config = dict(
    model='image VQ-VAE',
    dataset='photos with spoken descriptions (Open Images, Localized Narratives)',
    train_examples=203450,
    image_size=32,
    crop_scale_min=1,
    horizontal_flip=True,
    translate=0.06,
    rotation_deg=10,
    bottleneck='vq',
    downsampling_factor=8,
    encoder_arch='mlp_mixer',
    encoder_norm='layernorm',
    encoder_norm_position='sandwich',
    encoder_activation='gelu',
    encoder_parallel_block=False,
    encoder_inner_norm=False,
    encoder_moe='expert_choice',
    encoder_drop_path=0.15,
    encoder_num_experts=4,
    encoder_moe_every=1,
    encoder_expert_mlp_ratio=0.5,
    encoder_experts_per_token=2,
    encoder_shared_expert=True,
    encoder_patch_size=[8, 8],
    encoder_conv_stem=False,
    encoder_layers=12,
    encoder_width=256,
    loss='l1',
    latent_channels=4,
    decoder_norm='groupnorm',
    decoder_activation='gelu',
    decoder_weight_standardization=False,
    decoder_widths=[32, 32, 64, 128],
    decoder_blocks_per_level=3,
    decoder_block='basic',
    decoder_attention=False,
    decoder_upsampling='transposed_conv',
    codebook_size=256,
    residual_init='none',
    optimizer='muon',
    muon_scale='match_rms_adamw',
    learning_rate=0.0051,
    momentum=0.85,
    nesterov=False,
    orthogonalizer='newton_schulz_5',
    adamw_lr_other_params=0.0017,
    max_grad_norm=0.5,
    gradient_centralization=True,
    cautious_weight_decay=True,
    max_steps=6400,
    batch_size=64,
    epochs=2.0,
    lr_schedule='linear',
    final_lr_fraction=0,
    warmup_steps=120,
    weight_decay=0.2,
    adamw_weight_decay_other_params=0.05,
)
Rows from block 2 of the encoder of a small image VQ-VAE, named by matrix and row number. Rows with one number within an expert belong to one neuron, the router's apart. Each number is 128 + 24 x the weight over its row's rms, rounded and kept within 0 to 255. All counts start at 0. Numbers have three digits each. After the name is the row's rms in percent of the matrix's.
Before each expert's rows are labels from the 100 images, of 14976, where the router gives the expert most weight on average: "top examples" is what is common among them. Only what is clearly more common there than usual is listed. The data: photos with spoken descriptions (Open Images, Localized Narratives). In brackets: how many of the 100, against the usual share in percent.
# router: router (encoder.blocks.2.mlp.router.weight, 4x256, trained with AdamW), inputs 128-255
# up: expert up (encoder.blocks.2.mlp.up, 4x128x256), inputs 128-255
# down: expert down (encoder.blocks.2.mlp.down, 4x256x128, transposed), outputs 128-255

# expert 2
top examples: text has "grass" (29 vs 10.1)
router.2 082:138145143135148149114122150141164133166103131108143130128096107132149128172141106144124151105095126125090128162161118145091138089139132123153087140133149098146138117145113183123154152106116128140164109161129141173088109114122136125153113143114119113131114179137148125134104095112097149120161118103078129109116162125143120149106128167123106119148117099108100120165134157082139135138106
up.0 093:106078105145107112122130119122221170126102150120125126102095141122097175127131115109108125132104126159122111124111127097129167135159132151117172108101146094092116116128147124154104143125117110111134154098118116066163130095137119159113164128155101127132163125162118119117135137134112149150125145133162140122120110122117103096132140112092095148175087120151200150172137139141105134146096
down.0 086:107116168150137146111158133133156146121117092143113134114115142096115101085057165133116125161157138109185153131088117130133107141134105139185116125127168168129129113148147129141159129127084131123101155119103116140131122167108135155138138174138126101153134131128122123113155073118092122139138146133128098121134134093156103169119154107109114135113100176128118125171128141103110115143135
up.1 083:126086090116130123095096153129127141118114122136140133118136138112140133135089106112135123147142132124117110116159143146115138143145092122138124108118128132112092135105103176098154128139104134134106154175148106112134127143141121133147091108137137136138097094129126117143163128119122095140163079128090136124170146138113135175140159145095101131048094123148138192160115103107114161144129
down.1 093:100131177122121180107131139123104127127126127143135119087127109148087145160132126170136112161125173137142084139072122151188123148135104125133140141125133194090139118111157134117107127210139174104128108150138134126123129113149103108142117097161134139135153122115124149120123135156134163110131135100119127171135134099133116088098124110132142140161105133119075100131130121122137131127141
up.2 111:123141154115100148148142154186112150106158153131150119192117117137063121094117122127154134126126125160100123167144133096119148087129153117127165131100123138174125127122122142130145160155134110159137148158138104169084157115131157154135129103137124141106143109122153166096137150083148120129128132100144109133145136140132139132094135136114152108192129122149195140114147119037146121121119
down.2 113:074109150088146157114097131134144144166147124127145153100148135170132100123128115129114114132127149154117085111102161080091111126106123130125131132164120125145132115122160122106158156077129113164118135151133093104093137085127167129119149151138098120132128188135114115134133189130169125116128137118085114136111131117111160170085108119141152134061145138132137108134153125174138158151090
up.3 102:079121135077165125082098118150093109106132092115138104148156128136107130164144164150123128118116121180152125122124132080164088156112125133092145082119112139122131138101154128110147127148125114120157123100120115115166085143100182134170126097132154094178182131107127119121140109108165099111160176148107167178129135106141113108101143183132122125156123093113078095111145138137183143126098
down.3 100:124099179144187115118127111134132173180140148126182155168125126170136121138118123168128162148152124156127113120185109104150133128106104093130140128103112151142139153095117110137125123115109086112150107077112134116094124111115149129139138124141098091161123114114117138160108135131144143137146143152090131164102122064145092137118113147130144086139144108096190126115130104082157110139128
up.4 106:119131105132091113096143107116110137174141091139119140117143131110093114159071158155133148140138135126150125143083102125090159137147088136152139131115123144098128107084175124128118125119132176146131119124153121056135116086155147144124145156166146133158039113152125172124126118140125136123141138121121098125123124068118150135187149119122145092070161128183135139150078150070056141150141
down.4 107:137127046141127108130146141097096114107125110128134107069117140102143143106185112176142164178146113103113146139198150150180124104126094128122135128150083098129124114171079153119121147198147142136147125118152112140174142131141091087102140124134145129158140127132138113131151132129122136136115125155158119140118129145136140106137127119129151127178140112097165126121114129162131134115107
up.5 086:118115142163125083128116149108113113128146187113163102138114106120169147163099151087118161145119091104135146148111098157140133126116125165131106137101124114130116154170128127131102122136139112128122140111145162113164127091142122138154143133161140105152124103132097103086163127126119153133138133133150145109136107106118113110118140101126164103163150120161123145168146116117111139108158
down.5 093:129111077152118113114093148122117154081127110151146130192107163130127094170136120122131153104122135125117111130122104109093121113143136091143110115125058138183147120158139147141141138187125111149142166066134134144091097137131157117104109161121128138153154155139113164107114082103125120075109128113135133125119121127144120105157149138128142091093117088167127172116128122159130144147117
up.6 097:122113148121103105140155119137126135073131126139115144143095128145150161173176092176137167097132167127142116129183099117144105092120134142123125099130109144131105113162100125106123140161135115186118095119133130159189131131133146110162108099125139101197129141080130157087117144113145118125132109113174088133141138138094112132158136162177139125156056132119144138156140152106123120139135
down.6 103:113126131140159114127148116120130097152096141136108115135162126097131149141120142101125152113161141190120106118116131116172104185117110137161130125137152112141103180108146144122108112141147139128096142186146103069135132139181143103142123066142154121100137140110137117109137168120097078110147137118153129134110145142111133098130109116076106135138096113068151147096122143149149116124161
up.7 106:160091077153137114137088139116142163139128113147152109063108079055158137177139144132122116155139133121151115144102122125109117153117118166136136116143087119116138130143177127107148107221107180154137092157134112120139081106149143153105146158155152090127125137135096127112144100119113171110107127139111135120106116092132131153125116118132146129095098137112139129142109176143047115147120
down.7 100:131131111133141089106159145130137069115074108149145107116111100172177160151068109130079120111079175111133133147123117131097127113130148123122126096138150140139117141130125165120118150099137097106150140104123099146082135145127148137157100169133148137129109110133136132132136098132151133115118160126146126123126121132129127091134136129110141138143157109140092153120138087081062155166124
up.8 109:162147075140109117131126137084144129109119105130126097107118123109089143112135124144141150135135101121113138133217123030133127120117137124145110168151136136051114120124162202136119138128122128183114156036099123107162116139148140167128103127127163150126062131122129142120135165134168166130132107151095147112113148146155120135128122137139142117136103118161087107142128131092083107144125
down.8 104:086085071099087122160120119106146153145122135122133124142168153180131169113111143089180169095092117132143114137084151176119128077110120112132130094170104127087156150126106125118124157157146125146130098155094133143113141133157136123134094163111157096130149127118133124116112081157111135127129101117097151111078150128101136145119105121165190123139122091124112140103141102075127154113163
up.9 107:117137097115110112128122121127081110145125150133148128123122134153100109054173112148100121135093153137138143147132118151107094118108121110141119174134107160186130122147098148123121198098140151122166146070111073155119156166137130136148165129128112145125131113108166123133139123135096108127150149127081121154111097146119102139135168120120124100148148119098127098187140112051102120122107
down.9 110:103147131120121176137109108124162109190138122114157129142112170142076138115119161096124152095129092131153134152113138070072147136114145118092117101116147131119116113074143085140153088137148113117146107161120078155150099122125148127137124110140145169174130107092133121130112114128112100126119141080106147143138111117126115109136108086187116131044113089137137111101149109169160126121169
up.10 096:123142176108144092161057162133127156108142111141118112138092110067111162173128146127156139168100164144138107134152136112139117120109118115150115135115169131107113136149147119099133088100121140088109090054101138058159127117140100150153120128139118115099114120138138101140193130148100112116152133171117138133076148128150107132136156153153139075079116097097124106143139145168122143141152
down.10 103:157184109155096114112127146124082141169184122128152143124103190153159117071081160130130130110128133127128161147178128144155106146158133163114085124070154137074135105089131113140121114135073126157140125104108178126110092153124112139126140116129123113169157126163157130128098101113116127168138115156152137143128132149141158169141127136115146113153118126146177126095118145107112111175087
up.11 091:125115081132138127120074063141111131105152076128159134157101093139129115115116113133151129124126161165121161157183111186134101139161145123127111137135113132170121145160101157152110142119139121100147156115126125183151141093136106113159134123128142163120117146123130103130094099109107161114119077127129135152120161119057131151112109129144111118117113141118134133170158118093102118130144
down.11 096:129119099138126120156178096124172115158114101147115145144110177168130128109145103110096141132110139156175118132161153140116143147157114133161139171145137144079147120137111125131060102127153146109144110117104072085125087138138136126103116095123109181119108119156131146133101146122094138125110105131125125153135095157111122111138099148124149134105151138112113134097120138182167145117112
up.12 097:115123145092109152113145134178100148107132179113141114110114134139135131146055128123094122144085101144129122135106112114125132132129129140115136147094126122150169143183148076115112143130138125109136120158133085114121090103102141152094131126126149124123185115134132197120161138155137141153148121129118107120127123161110180100163175114133163151169103138104142121141133149118114147094124
down.12 106:120156122118087090127135127121112139145147129121131133115113151168159085138155110105121125110166138124110156135132144116082131109170132128078125075161090098170101118108111060119161123146118097106112100105112194098171135142097106154123117133132110108154099141115115100095154147092156122108118154099127130146149129153134131121104128111127137115111166141152195125094139102097126131111177
up.13 092:166135085140147132134122113125128171095130089143117128113086175171113141168209133119121111136122120116133139149121115180142145124152135113118110131118165057161149141127193120122121143141158128137149170167106155135113123108112114092135096126118146126173109123078133091130145108115149107140120133135091125101116125165118115170126123094133131142075154124171140111122128134138100124123112
down.13 096:094137143150163118113128112153120161125134100121132132085134138169117105113151159153102105142117100136124150103130107097137157099164141090185140128124140112064160120115085175192129146144125124127117108092125131181104149061104151101098126146137121127097139152132124176124125068102123125109124160125152119105154101140119112101135170104098083143137105159143110145143143111101172149106117
up.14 089:096167107128111108138148107118102118132121129125112127130106124110117120097202086162150171076149075117142117139113125142132155132116112124117084112155159099106129094095125117127184136101127182123123140185111095118093120181111132106155142111146133128163118134109125120098141155137164122121094131091152106136135159168129142131106151109140130169074123100169069151165102148153131145171100
down.14 093:136132155102096148125108122120105107115100121086147128096122144101147134132086130160142101140165136128133114141132108179100112112137166136135173110134140137135166123100165095171177133120157124129140145085136126116085176147111144109129133137127110117173136138144103177126119153097101119124139123084182092140150131109135084162132157115065129135062122116138149145136084131123110140121131
up.15 106:120154171133142103119120128134123090165128126108143115116140110080099124146106136112109102088135135140138111129096121139185119127114127139140133161145091151090134154142091148163122141107134127147145154166126165051085140127159134115150154138138161105126123128122149151130083126107120125140139138121121138115145099152144105145127121143140090122157157115137108062179116133095129126147114
down.15 099:147157076123115109138147107131087120124123154127124132209108138127102101119207132113151127157149088133151138138093106154107152152131123134161062160160162109112116101181122129116120119133133126131110129152118127188168117176145126118128112137118131127135139139162108062125126147180124096175121109139123125136111136158123137133117108137180167144152138125097136152120136134092160101144133

# expert 3
top examples: text has "dark" (30 vs 2.1); text has "lights" (25 vs 7.8)
router.3 114:124088114124140129140120126086150122104155097128161105168121111144131122117163081127139113207115124093132140096152124125136144132139110141115159091104164129103112162086158147123099102138185144115093147127148159125110105151115121130108157124116097186111141093140161163138145118083114151145111131170120109144131108141145146135134150123147175108063103117128141130064099153152120113137105
up.0 099:117098165151124151130137112147164111111094144111083130110119132100057112097153124140142104135122123151141167138110161155122154158150126106154113112085203129122097099122129008159155123180126136126111122162149162114130150103139106147118139138120134135107141116176119101160132146106106124143142124123124116142139140150122122129148118122100106139159122145134161159143116103119165129125107
down.0 109:150121121128106138122126137152155086070140151129108120167131093148179112204134125134139153092105101125149157150065124093144136142126161134109130145117170135123103095111140085109144115134150085124131158128133143142166123159097133129130120115118099127153133114146088131132113109133068123133145137130145127125103147105126139116128168137098092105166117111137091077129135147064112133147178
up.1 102:135107129164159121122125124113109057108135103122112144163144185157056104105170100147121129129140070114134151120169121106179112139100123157110146090124145146104116133070201195113133148114135123140120138107128146047125151132115130135111114146116126122125113129125126124133132138097122155137107101121109147137129131120109120152096095126125107124077157114165103190161112117096144109138115
down.1 106:143143116110073141154073122142159122144141162126111127146087127158145114105112125115121122095120131131113139146054136141100120124118132146115114048185126130125124122122134127143144134145201148141119110160128129214178151096090127108106138171119085133075142168085130100125145156151132127109106093103123133091150137112130149151140180099109120130123132131142153172129123155104147141123146
up.2 103:126139157111152112162127121156086129146114102141107119109136107134057114105145151148072121201123153106185108142167115132111134144118127084159140118097135136123110151115154136143152149128133113152125115108144142214134152141127140098115122134101123143104144106179117104130139147127103092126136096159173155146162128122126140135113140106123134155007118095089154162093111106112117113102116
down.2 102:146118116113118140102152098115127118101137095121131135145142102129154126099148135169145126114110091126089132125152142127170141123092130140146101129134146092136130134117084128162145134137179174127093202167144087071157124137144130140131146110157137127159146110127121131136127149119132117139126145135129150144123100175138149146115118138162177164174141158121111120148149126107104125133145
up.3 109:123134076097142115107152153170109104144130129133164118124090155155106129137124096101124160191157116133152142130142159119154135149181113148107082128141117144160102154135137122103100130130152091129090136075152161162149088148121111149151134115152113118176114139130132077106146121121150149152135123130109073117142098123127161096135092162182158100078149127114198080072116153089138147131137
down.3 101:106158143089147218133131117095146120136136126141130105136128136174097127150136119120097110118084127127121122122125089104093105121120157125119124132108119133119145131130132165097211131117187171139113099142141139148172122180124121116140131137155099146073146110110161124117087109070112125123107142125150151137110132172130183110112148086155118117050124107157117148144127151180150131150142
up.4 097:140150141110114163113123138107156110207125139120121137156132134105076126115125120142122123077124131122162123093129101062118133099157109142118159156155116097154109149172069164111148121130120137140106112151107159111097140121122138096154128121128132121141157101120147169120100119121151129172151119121109116084120128141125142128137162127120087113187087160168089121165152134087127136141160
down.4 108:116129107138129113103109149132139145108111146141119108105131139100155121113113105126119122125115144152138142169114169202154095129146121132114126164143107120151154113181138135115167158140142148146187102110082132122143154102119136161126097111122111201131113097124133128122159140108086112094133105180109126121085109146114162105136113146137133135144116120128115115107125148127113137082111
up.5 091:114156187095113151099100117185138141126129094157136163150141108118163151154106148100093157126106148150155111117065111155117102113151123117107133107117150124125169125140134127080126152102121073141161131128097154096154134134085119131132142140118112155072141116133141185127135114145119115114098125126161116175148127118125127123156129097125113158121125128132076156144144123159152106128126
down.5 101:115092127161096113133113111096149102103122101125111131122101109135117148138125139067135158123142131153126145100099138132128155089103119132114109110136150095145125144147143121101143146156091113150192114089117109138143112135138130144116134106136146071166121108090122156102162092112110165146125147136146156144083115120186119121125134128144140152102138140144119086096128126108125149134137
up.6 096:092157087105126119146123153101107154108150146101104142129142117211094133154133128158097089140103135141179139145066108113134118092121146140126117116118119139144105135133172142121123177100149122138118126139133149133126155125095104116157128137106084121153134119113123182109141111168149096142148145107144122115135136066085128125140121105120108160102131131100143127195103137153137115120126
down.6 096:140118143138134125136114095127154163145160099134153145067155124081134143159072128167131177163113131103123132143135117181098121127124133138143163127170119090128096128115089159136105106168126115168124115113137132086099142131099107081145132113117152065145163152129145120150118116120125166144136123121150119122078152135125140130148122095145143106134139118148152100089099127122157119156120
up.7 122:147118149106165112137137136142135125108104115128119131147136129125107145110145151200149150170120115144123114098165123122182092200159124099155113111163144135114083164125143135105108125130106136109129126129124088081178123132124149140114164109103115128117123078124108094128117123108102124119187107158122140125118132119126097128130128153116152131136122132119052130095137116104152170077140
down.7 100:118162165131180138124098129112125134123120142131109102155120148185127151128130146076142153143182073111116144112117128113113150106097144144132126025141102113103131161143144096112105093136139115083152115147091170146086114102136122126105123152123126123143145165140092092138132170132153135126136133141118124156134151119139081168119111125103146121110150127177136077163133116123170103117076
up.8 106:117102152169107126126127101098156094130128127122153103118108060162127134079179118140137130150104173163126114139122152164115121149100146112152152122101108140087092163147133139109103112118154118149088136028117102193145114118144116170112125147139122125114123151146116090130162127129092148127097124163180140103114118124126135125127142142123173116123141125073108120102131144136124139141090
down.8 108:139136092113089162136148102135113139159130138126166104127100145154141085113150126097133102114147151135141108116149152172078136167141119134110112133150104143174134113084093109142107159099106131144105137149099131012120117139127138128151106116111081141126128110104118073114144138101181106129110138143106141153135125143124112138083156125117165165195123150124132143083121133074105158131126
up.9 096:121117141129092152137159100173104131162115199149128116145191141104103138138140157129155102160127120136144153151146084116123110114128143157137114122134121095121126140122142178155128146095119103133134164137124136135153139129152137127122131118109172145111114097134130115127104140148142093167141129125110138123147139098126136076130115120147139114155097151109140142119116108087129133133113
down.9 106:125083055130120128125127140115173142138093157118127131128104086152088163111117121118133134130128180103119125143141122077146073100114132161083139134114146137086118126108113156127119138144142126082195126214155124095114119122142098157126136160126151142108124158160124052137124165100119157130121101152090103159138116181127141106161090133144128159112123133131082126138126106149135153089134
up.10 126:111116110145109142166144126096113140162122136167124107142120115150115137090164141130119130169168113139103156169110109139085147120121125105173126124147145113147097096134149184130134142185079093157127140134148138212138143154129122134120137129112119124152137117126109110112141176086119155097107124147112135133103095129132112179135125127098169142069140115129107090078093129103097114103118
down.10 103:142125162138143169135154128068104146091113102125141134104134104191140104131161134108095083128094114151125117124137157131155170162159142102137134113136132095116155132109121130127155093122108194125152152093117133087098159125140142123186124118149104138102158172097115106102128137095168095117123160132113141125119112122120111162118124138135126123113136107169125154093143132153119134120151
up.11 111:127111172130110109132152120134146107156131128141145129141102117075108127176148130066139137131106158106115091123066156040125131128104123135134106119134098093158144117107142097138149152108139127089123100180092137103117109151128171128148132132166132119150147139118137118146121132112113151118120105153098130160146140124118146148140113148140097133178122139105155144137155140125122125137118
down.11 103:153102123127190135139159125112159095185133125138140137147101129167138125179137131119130131113141117088142103110090113119155153149112119117130126128149106091098162117099132164095149088101127052145140084130096129132110128144137151113157130140147104113140119128118158138116064102144142096125128155116133150173131138097124095134145162123140137142106136103167140135156106135137163079133132
up.12 110:158121139125121143145142117131128137153121119163106137085086122130159127161133122158139089122141138156125119103094131111110125165189096115094132142115086098091134159137133160099157110129128159147141135142156170165094160122175149104140145089108133125139143080127157150126107140122123127106103114132097143142126161090137155109130130136141148143109118125096172118153122133087088186142140
down.12 105:129099119133086177156152144152124119137117112110113118125161124136138141124128068146100129110118140132159124137154116127102150110123125130162148191119145105196139136146109151151159124121148099126131149116140117069142114125082149111138108125094133124148126096139162099134118081140132101161114132126090125138126150143097104112135126124120121107154093088116117113103122128176133117122160
up.13 095:169136136143161140135121127110139098127149136125115123133123070077133114109167151108137094144181169141093111111123174152134116130127130131125150100115133103130117116140118132171108075122089146133115107164119162104157155140129118116141075101142141136106085139140099120086109110085127153133118128132086129135129118153147127158126123147115134161093142138157153132092106150170128119117174
down.13 085:113160117128159119152120126143165109127121149102141142161109104154181133147095131107112091087136109115124122091145170101109146105158141117130139118146077145092132117121165135149095108130117121185101132103174140219153140070121123138122119115128119133133127149121122110123129118100115105142128147136135148132127112110150131137089086114140091077088117174117084086119168127122158115117103
up.14 105:086106124121129128140157132149118153109129182117115145148168138097165094187184112121139165153133115129107115154082111144146140129102128106134129133141120148155125097144112124116118107154106125091160097120158112069147124128148104118129157088140144141136087116126121099132119126084137116148120137106143122100139100087116128141101100129152186134071157122110183100152134139129158103121126
down.14 099:163145111133157128106076122128140104110138088102122110110121121143101142089133135133125109128129141140129120127138111126188114134086103145137147121132110115071099116178110107149155138160132145140120112146121140213175112114165145141140144152110141129110115139104131146139194144181107144155116108156109112147135107134121123150128112127141113103213114123139169119117088129116085140133156
up.15 081:126094128111129130123155155119167150163145153116131128148144124112187109116086154124122093125139148131141123113094114135131149128122150125120145163156135103128160100143134130112134109098130111154150143108130135072160120104098159115167110152141100146112116127119128141136109125155107137135093119124147160118105131131091117114116126108107156117051168168138168080136137115113098115110136
down.15 092:108105123147115094132153128117151141104120108122121125099164151097104112183148150166162116181158140177162115152118081165092136154100131119137139120069082148183097123126147183144148171131103121116163113138134149156076119080127104133110128112119147143125133151152114099124187117121145089143139132150161099122128122123099102155119104110152165160101105117125121114156124138108164103148119

# expert 0
top examples: text has "white" (30 vs 12)
router.0 104:106172095123127123089136172152116124115101149103110126140120121122139158113090149161104140118160106147186148166075133136091157084116130141141125207137121155104120148194095110158129119116118092169138113156123119125143111134094136111123122165144124116127146128117129130128137127154153096132149102130128148094138124118125114108122121101091086109146134128101162106142133146148137111159126
up.0 104:161101135188159131150160136089137126113105108118148096122110177149163081083150131140108113117119126117117136125201127111129161109123183115132146153109135123116124118136107134121127119137149170133139120173113134175135099155106141141122111125155123140128139137097116139147122103070127155124140119125175153136094114136113064168111095147123115092131139119131090110151125160124129107138131
down.0 096:118111144143114148159120131081100171136124122122142124149152160086160135127126118117183120084169134113154133139161120127144155156141143126115141141137104103123134156195090183116144153131088143157098123134127171043124122123189132127120089132138136120117130126122133159136170150139138151106127134121126119107102113109116143113110113099124145108195155110142148121163123121088138119138128
up.1 113:101132101142136106124141143151061126110143084126141137116124146110117131145145130125109163120148135113144106142087111114080143132142149137082128197129132106137140117137102119104143164145132137095138129156161165139112108117118122134140161155087087126154104087085174180149134122140130106123181142125123128120168124148167090137106113164126098149114088130110106082107113123111144145105133
down.1 100:140148134133094084121123166103135141104145159127145080123104124155101140154124140056119137127132083042118138134149116136157175133111180112106127156117176098114140129125098114108118166138168133167117143093119144134165152113120141137128155094144137115088142121100110127192136131132107155124137110176109137120127108128074167147119136108113160115091123096137125119138150161085134103142134
up.2 110:106138106116101134144172113148126148145098113120103119184115153181102132120156093165132129145158142120160138150186111197146111113137137113120140076140161148158104116133112148149123132072138101083123136067136169200118136139124109107130115137129079118142136127127129105117138171167101112150111091134151119116144117116101081135137087173122121140087130145108117126172142142136160151103119
down.2 099:136121133110153126155081126151189126125087168113130126112162148207114130126082133120115086102117126132163108117123153142097115116140159088103181111199114134172125121114096141134132135152139160125144125111115162107161168128114159151137148139129083116091118154119126143144107119145149127089122124153138125147133141138112127117113142142096083116102128105142136122128128110191164180123133
up.3 103:111107131124163106141108132140089146095117118121124126154135160192098119167104106114137139153136113177115109138148115107172133149086138139125141076069078127144126131146182162127143134145139165100124151157167140166150128124114135127157121086146139143139104115101152225161095137117114137101170119127119156125108145121116132166098103139110119110149086114113126088093127147177152130131135
down.3 100:155100143125184095143115144105080116137119170132133128141091137116137146160122089058151152095120131140098136145104149115134147158155124110075157110120115111154116146108122125080115140118113072119151116087146149090133145129125140144068142133146126148105094119085124099106105134094147152124120134146116150155165123121161128155113119130126087124093134145120165128174129106090142124130157
up.4 096:109113140125139097148110120147096178124143113083132146155136127122177113092159126115159118138118131120099114116072139212148110125115099139107138122126139117122130103179085171115150107068125119149158129117134119153085146129145119118122136147143191137137098119121141134139157131089096138143134074154119100118127133111126141148128089128128173112144129139086109107177114121128163115119152
down.4 106:127140149131104093133090105126130130122103122109136130135129079137109164135094161105152145116147146150112115163093125097118110153158118148136133145100111111120101135099173136118048089165133150128118120068151089150137142089171120111153116121152156147136140094097139170142144115125093112120111116124178110146145119098148132138147131140128109131097125138103106173169131115125107120135184
up.5 104:135119134139157114122131147162104096172153161094104090140134094131155131146143119154136131105149132182161140139133108120092134164078118142151117170158137143103112122101132158136099148115147131124133165178145119050080119099162093141160127118142142129146133112064093154112137171124139121124095094124142139139165091126110162135119123099084144141084132160108124100098099123115101141136109
down.5 093:154118061173118122110151117099139123127119204135116094166119106143162127157105135123105104164143127108114126145100127180084162082152127107116107098076173123124128133162163106134092118129118119121165120074149114201140110135133130115127121116112124103150115140149125146097125143139114096163130145137146151104120121112195109131092144099122164130149122104124121123140127131077104075142141
up.6 107:140123095125119150142102138124129175095166145105173146087128122113086130131129127115122120118109153123108115144106123165099135106106099140126123134126127110136110130166190125125154130150128108127118083142124111104115124111076121110129129120127146143174111145099106133141136162096123211128135128084138139138136121138102124166118128102142158151132107151133068105130156135199047120108110
down.6 106:148140105131143156173150103089131171124146111137139145087145156134066087072170137128116129099121125108084154125128135125145144116165121091128123126146107142120138091146124145110114137105157184149156111116117113141109127103156116109131123111123124155122137105129126154133100122136091145133121126114122136142113119149104133118135104082116128161103114113078115156153151127114159137106143
up.7 106:092086120096183133103106112122137129112125091135142119094098127177144114172201119131088129109142134095125126158180143163163112134111149121129131132177111127144161125167098098139133131131106199117123135133137129155124090131172106135089150151136105109117089124133143155130090140074126125122102107150120118080115109154131130143078126150127141187099134137120127114128120111116189115101124
down.7 093:110150130126149116145141106113141059162137143143141161154148085152128131143097092091112092155124121093136139126135116161103140125140128151101152133118115131117136106136150096089108186132189118115096147158132135126131103097103084166108137122128085177140125140146130110094133150133115107133116115133125146149136138136136144142138158110153112152119116128114089134116145111196134139103153
up.8 092:115123162132142094167096104091074152124132110115154094126130131115121122110097143138120126160115094097127104109125123130149102149116109135151122139139146140161145128162106114126150130111152131109091141121115134121103103109125111143090120164116127114091123097130126104134131061143145160159180134109105129082122155123114133169116106129119212145125174114139159107170105130111166089128085
down.8 088:130111121128191139114136091166087089168125088143141150121100127085139117136083104134085110087119136131126118155177140160154100134120161143112103149099121158116137082105143142152159111134106089099150138049166119157140105151160116117113119089130110126146086130147144144159136148130158141109122139123133150131138126122137099097134128158138112139122101128107115131126084122190156147141110
up.9 093:134144139153165137114139101084183172081104121130110132132116116148151115074150114155134125119138161135113146094111095199149108096096118137138132112157118119122130116138137164131149123170095142154089159111129122206105177145134131116115087127095095140132111098117104132137126150116129107147141127117111097148119145152130134130167091115130101086174167124138103112170135131121110130113141
down.9 081:144128108126141129138111098149105203143121098104140151147113101047107151110125129122112106102116103124079129142129094131098159136128151127169134118159125140175089114111201113154100117131135100131124130059161103157098132116079105161139134136109135152094116139150103143116123149127130150113111112139143127123149111111120152101112139146111143132096124106102151133114157097109111133118152
up.10 109:113160148112126143157141106109146123114120100115120103106113131188110136129125111139130135161124113109088093136121112098127135172145128095165141136142142131128122108124115075133123144113130096150109122206145136151125133134101150123119104107087074115143133145116137102122137125131162128126132138163103122163149112134133124165143126104096130121138163108156159142064092149099170129127078
down.10 109:110087176121112124098133120108149163144116155100155123108132134076131138149042128174124123136131135117111108140180142131119149127103125103127136120097140092073095151102091109159158119095124124146116156074127103108124141106089152127142129134128090132140122152113145124159116122118176145118137136163098113137138148136092103144126097128143114093079142133126096116128103141183224082124110
up.11 105:119136146134093127114146128103126116141153120151121113097114128143147181137142133092136127106103155087124131153095078111112131128131107125129127180143161144088118136152096125093092116149103104136142108151124129090096121136106116117089148155147126122105151173152103115172123152128117150119107101107116157132174134176138116133103082093132148138118087110123111190180138150177099082132139
down.11 102:140144163141138141123085152142154179107137133108108118087121153178121161136168135170112129130158110139110139153151080124094133073089081150149146085124162114095124157138130158103133121138100123120132143083106116136131174157105128110096100174117157154097189105162142105104104105145140106162142127138131121111128099132106102107122155143091097098077113128128117130106131155124116105114125
up.12 093:119201121149119105164148134178099108161128116132125140139114144159146132099178138126102103156126136171146165125159121112153133105127132112125109127124128130126131111140144091089135147171106136107145134132134160125149115132130110124148150096140166109133127161100090121126141122105121100101109123066077133137133125159113150150144125173117117148100102132124109132089121142082126118144114
down.12 103:114147087109109133128129132123131158150126168105133129138124093152115153135133141101112119155120105173181153133139115160189107097124138115129104098116109108110150105138145188146119097142098131125149146184101164087135121147138126114130109156143134134153085150100075106131132165144120100142164120088097156140102108091136139082124117147137142123140102120188055185123103138133089148114107
up.13 104:085135156159164111160111140135136138107160108133132092102173132138089130145172151145152145133119107087141100118153124134154153125147130158124091142152135147165089170141131165079142123105124173115117122083131102138139131146127086127134129136160165121126091126137136153142152115153103136083138135085119140133151134168136182149089127141161154120133124124116138136161163115201175143157112
down.13 108:111129060132124087099122110127137174085132117131083129125144097161160150116097127114149156125155119079162179114108161147156133119104110136110114190089120141153122146107093160130131135136114137106138134109126113098135127124152123113125120139119136129133126104136127148137156099105114184123124131144107098109134129144199151099091106137152160133173108115150124104078122113072075149142132
up.14 098:092143160127134154119158135113127154094162097115111145141128086130138139132160121128138136122135112120144154135082100132120148121145134123122151153125113119014166114160099149102145130139131161149150142175115151129120096119132087117120130184149087125144126140174150139114127094183165090126112133152104151127164108109126136094138154132139156109099134143129110148135119150115099123129145
down.14 096:150134127099150125097106133157112130126110072139123110135121130112105169171129139117146123128113104085126103143181076152138131121122147123111139101108122120182135163078155103105155092172101107131114144150141146107097137163090142086167150141129144143109138142126160160114109117119136147125105142137132129121131126157127126157140109132138164131174127106140164096128171126163098138157129
up.15 100:136131172146102161122106098165132124134163108129130135172112133115107129130128148107139137121127119087149102112138130166101149134130119135111131131194123134154137133104077191114139128126136209110108110090128148126092117134117094154161140139133133078119156110132130155118120114111112086089099116116149138161139149141128136161097143121162142123135154140150088143128139136197136119120147
down.15 094:130101154129123072117131111106137127111126137135110139149129087125167125101154149104116145087175171112144116133131110180159114117115063153070122148145149158086146127132115092108113144121124137120208115082162113071126139113157105132109143137130125119179098137113125146152125138121096121125091125094122101157127166117136110159136151105111103117182134166143112090134121155141079155111121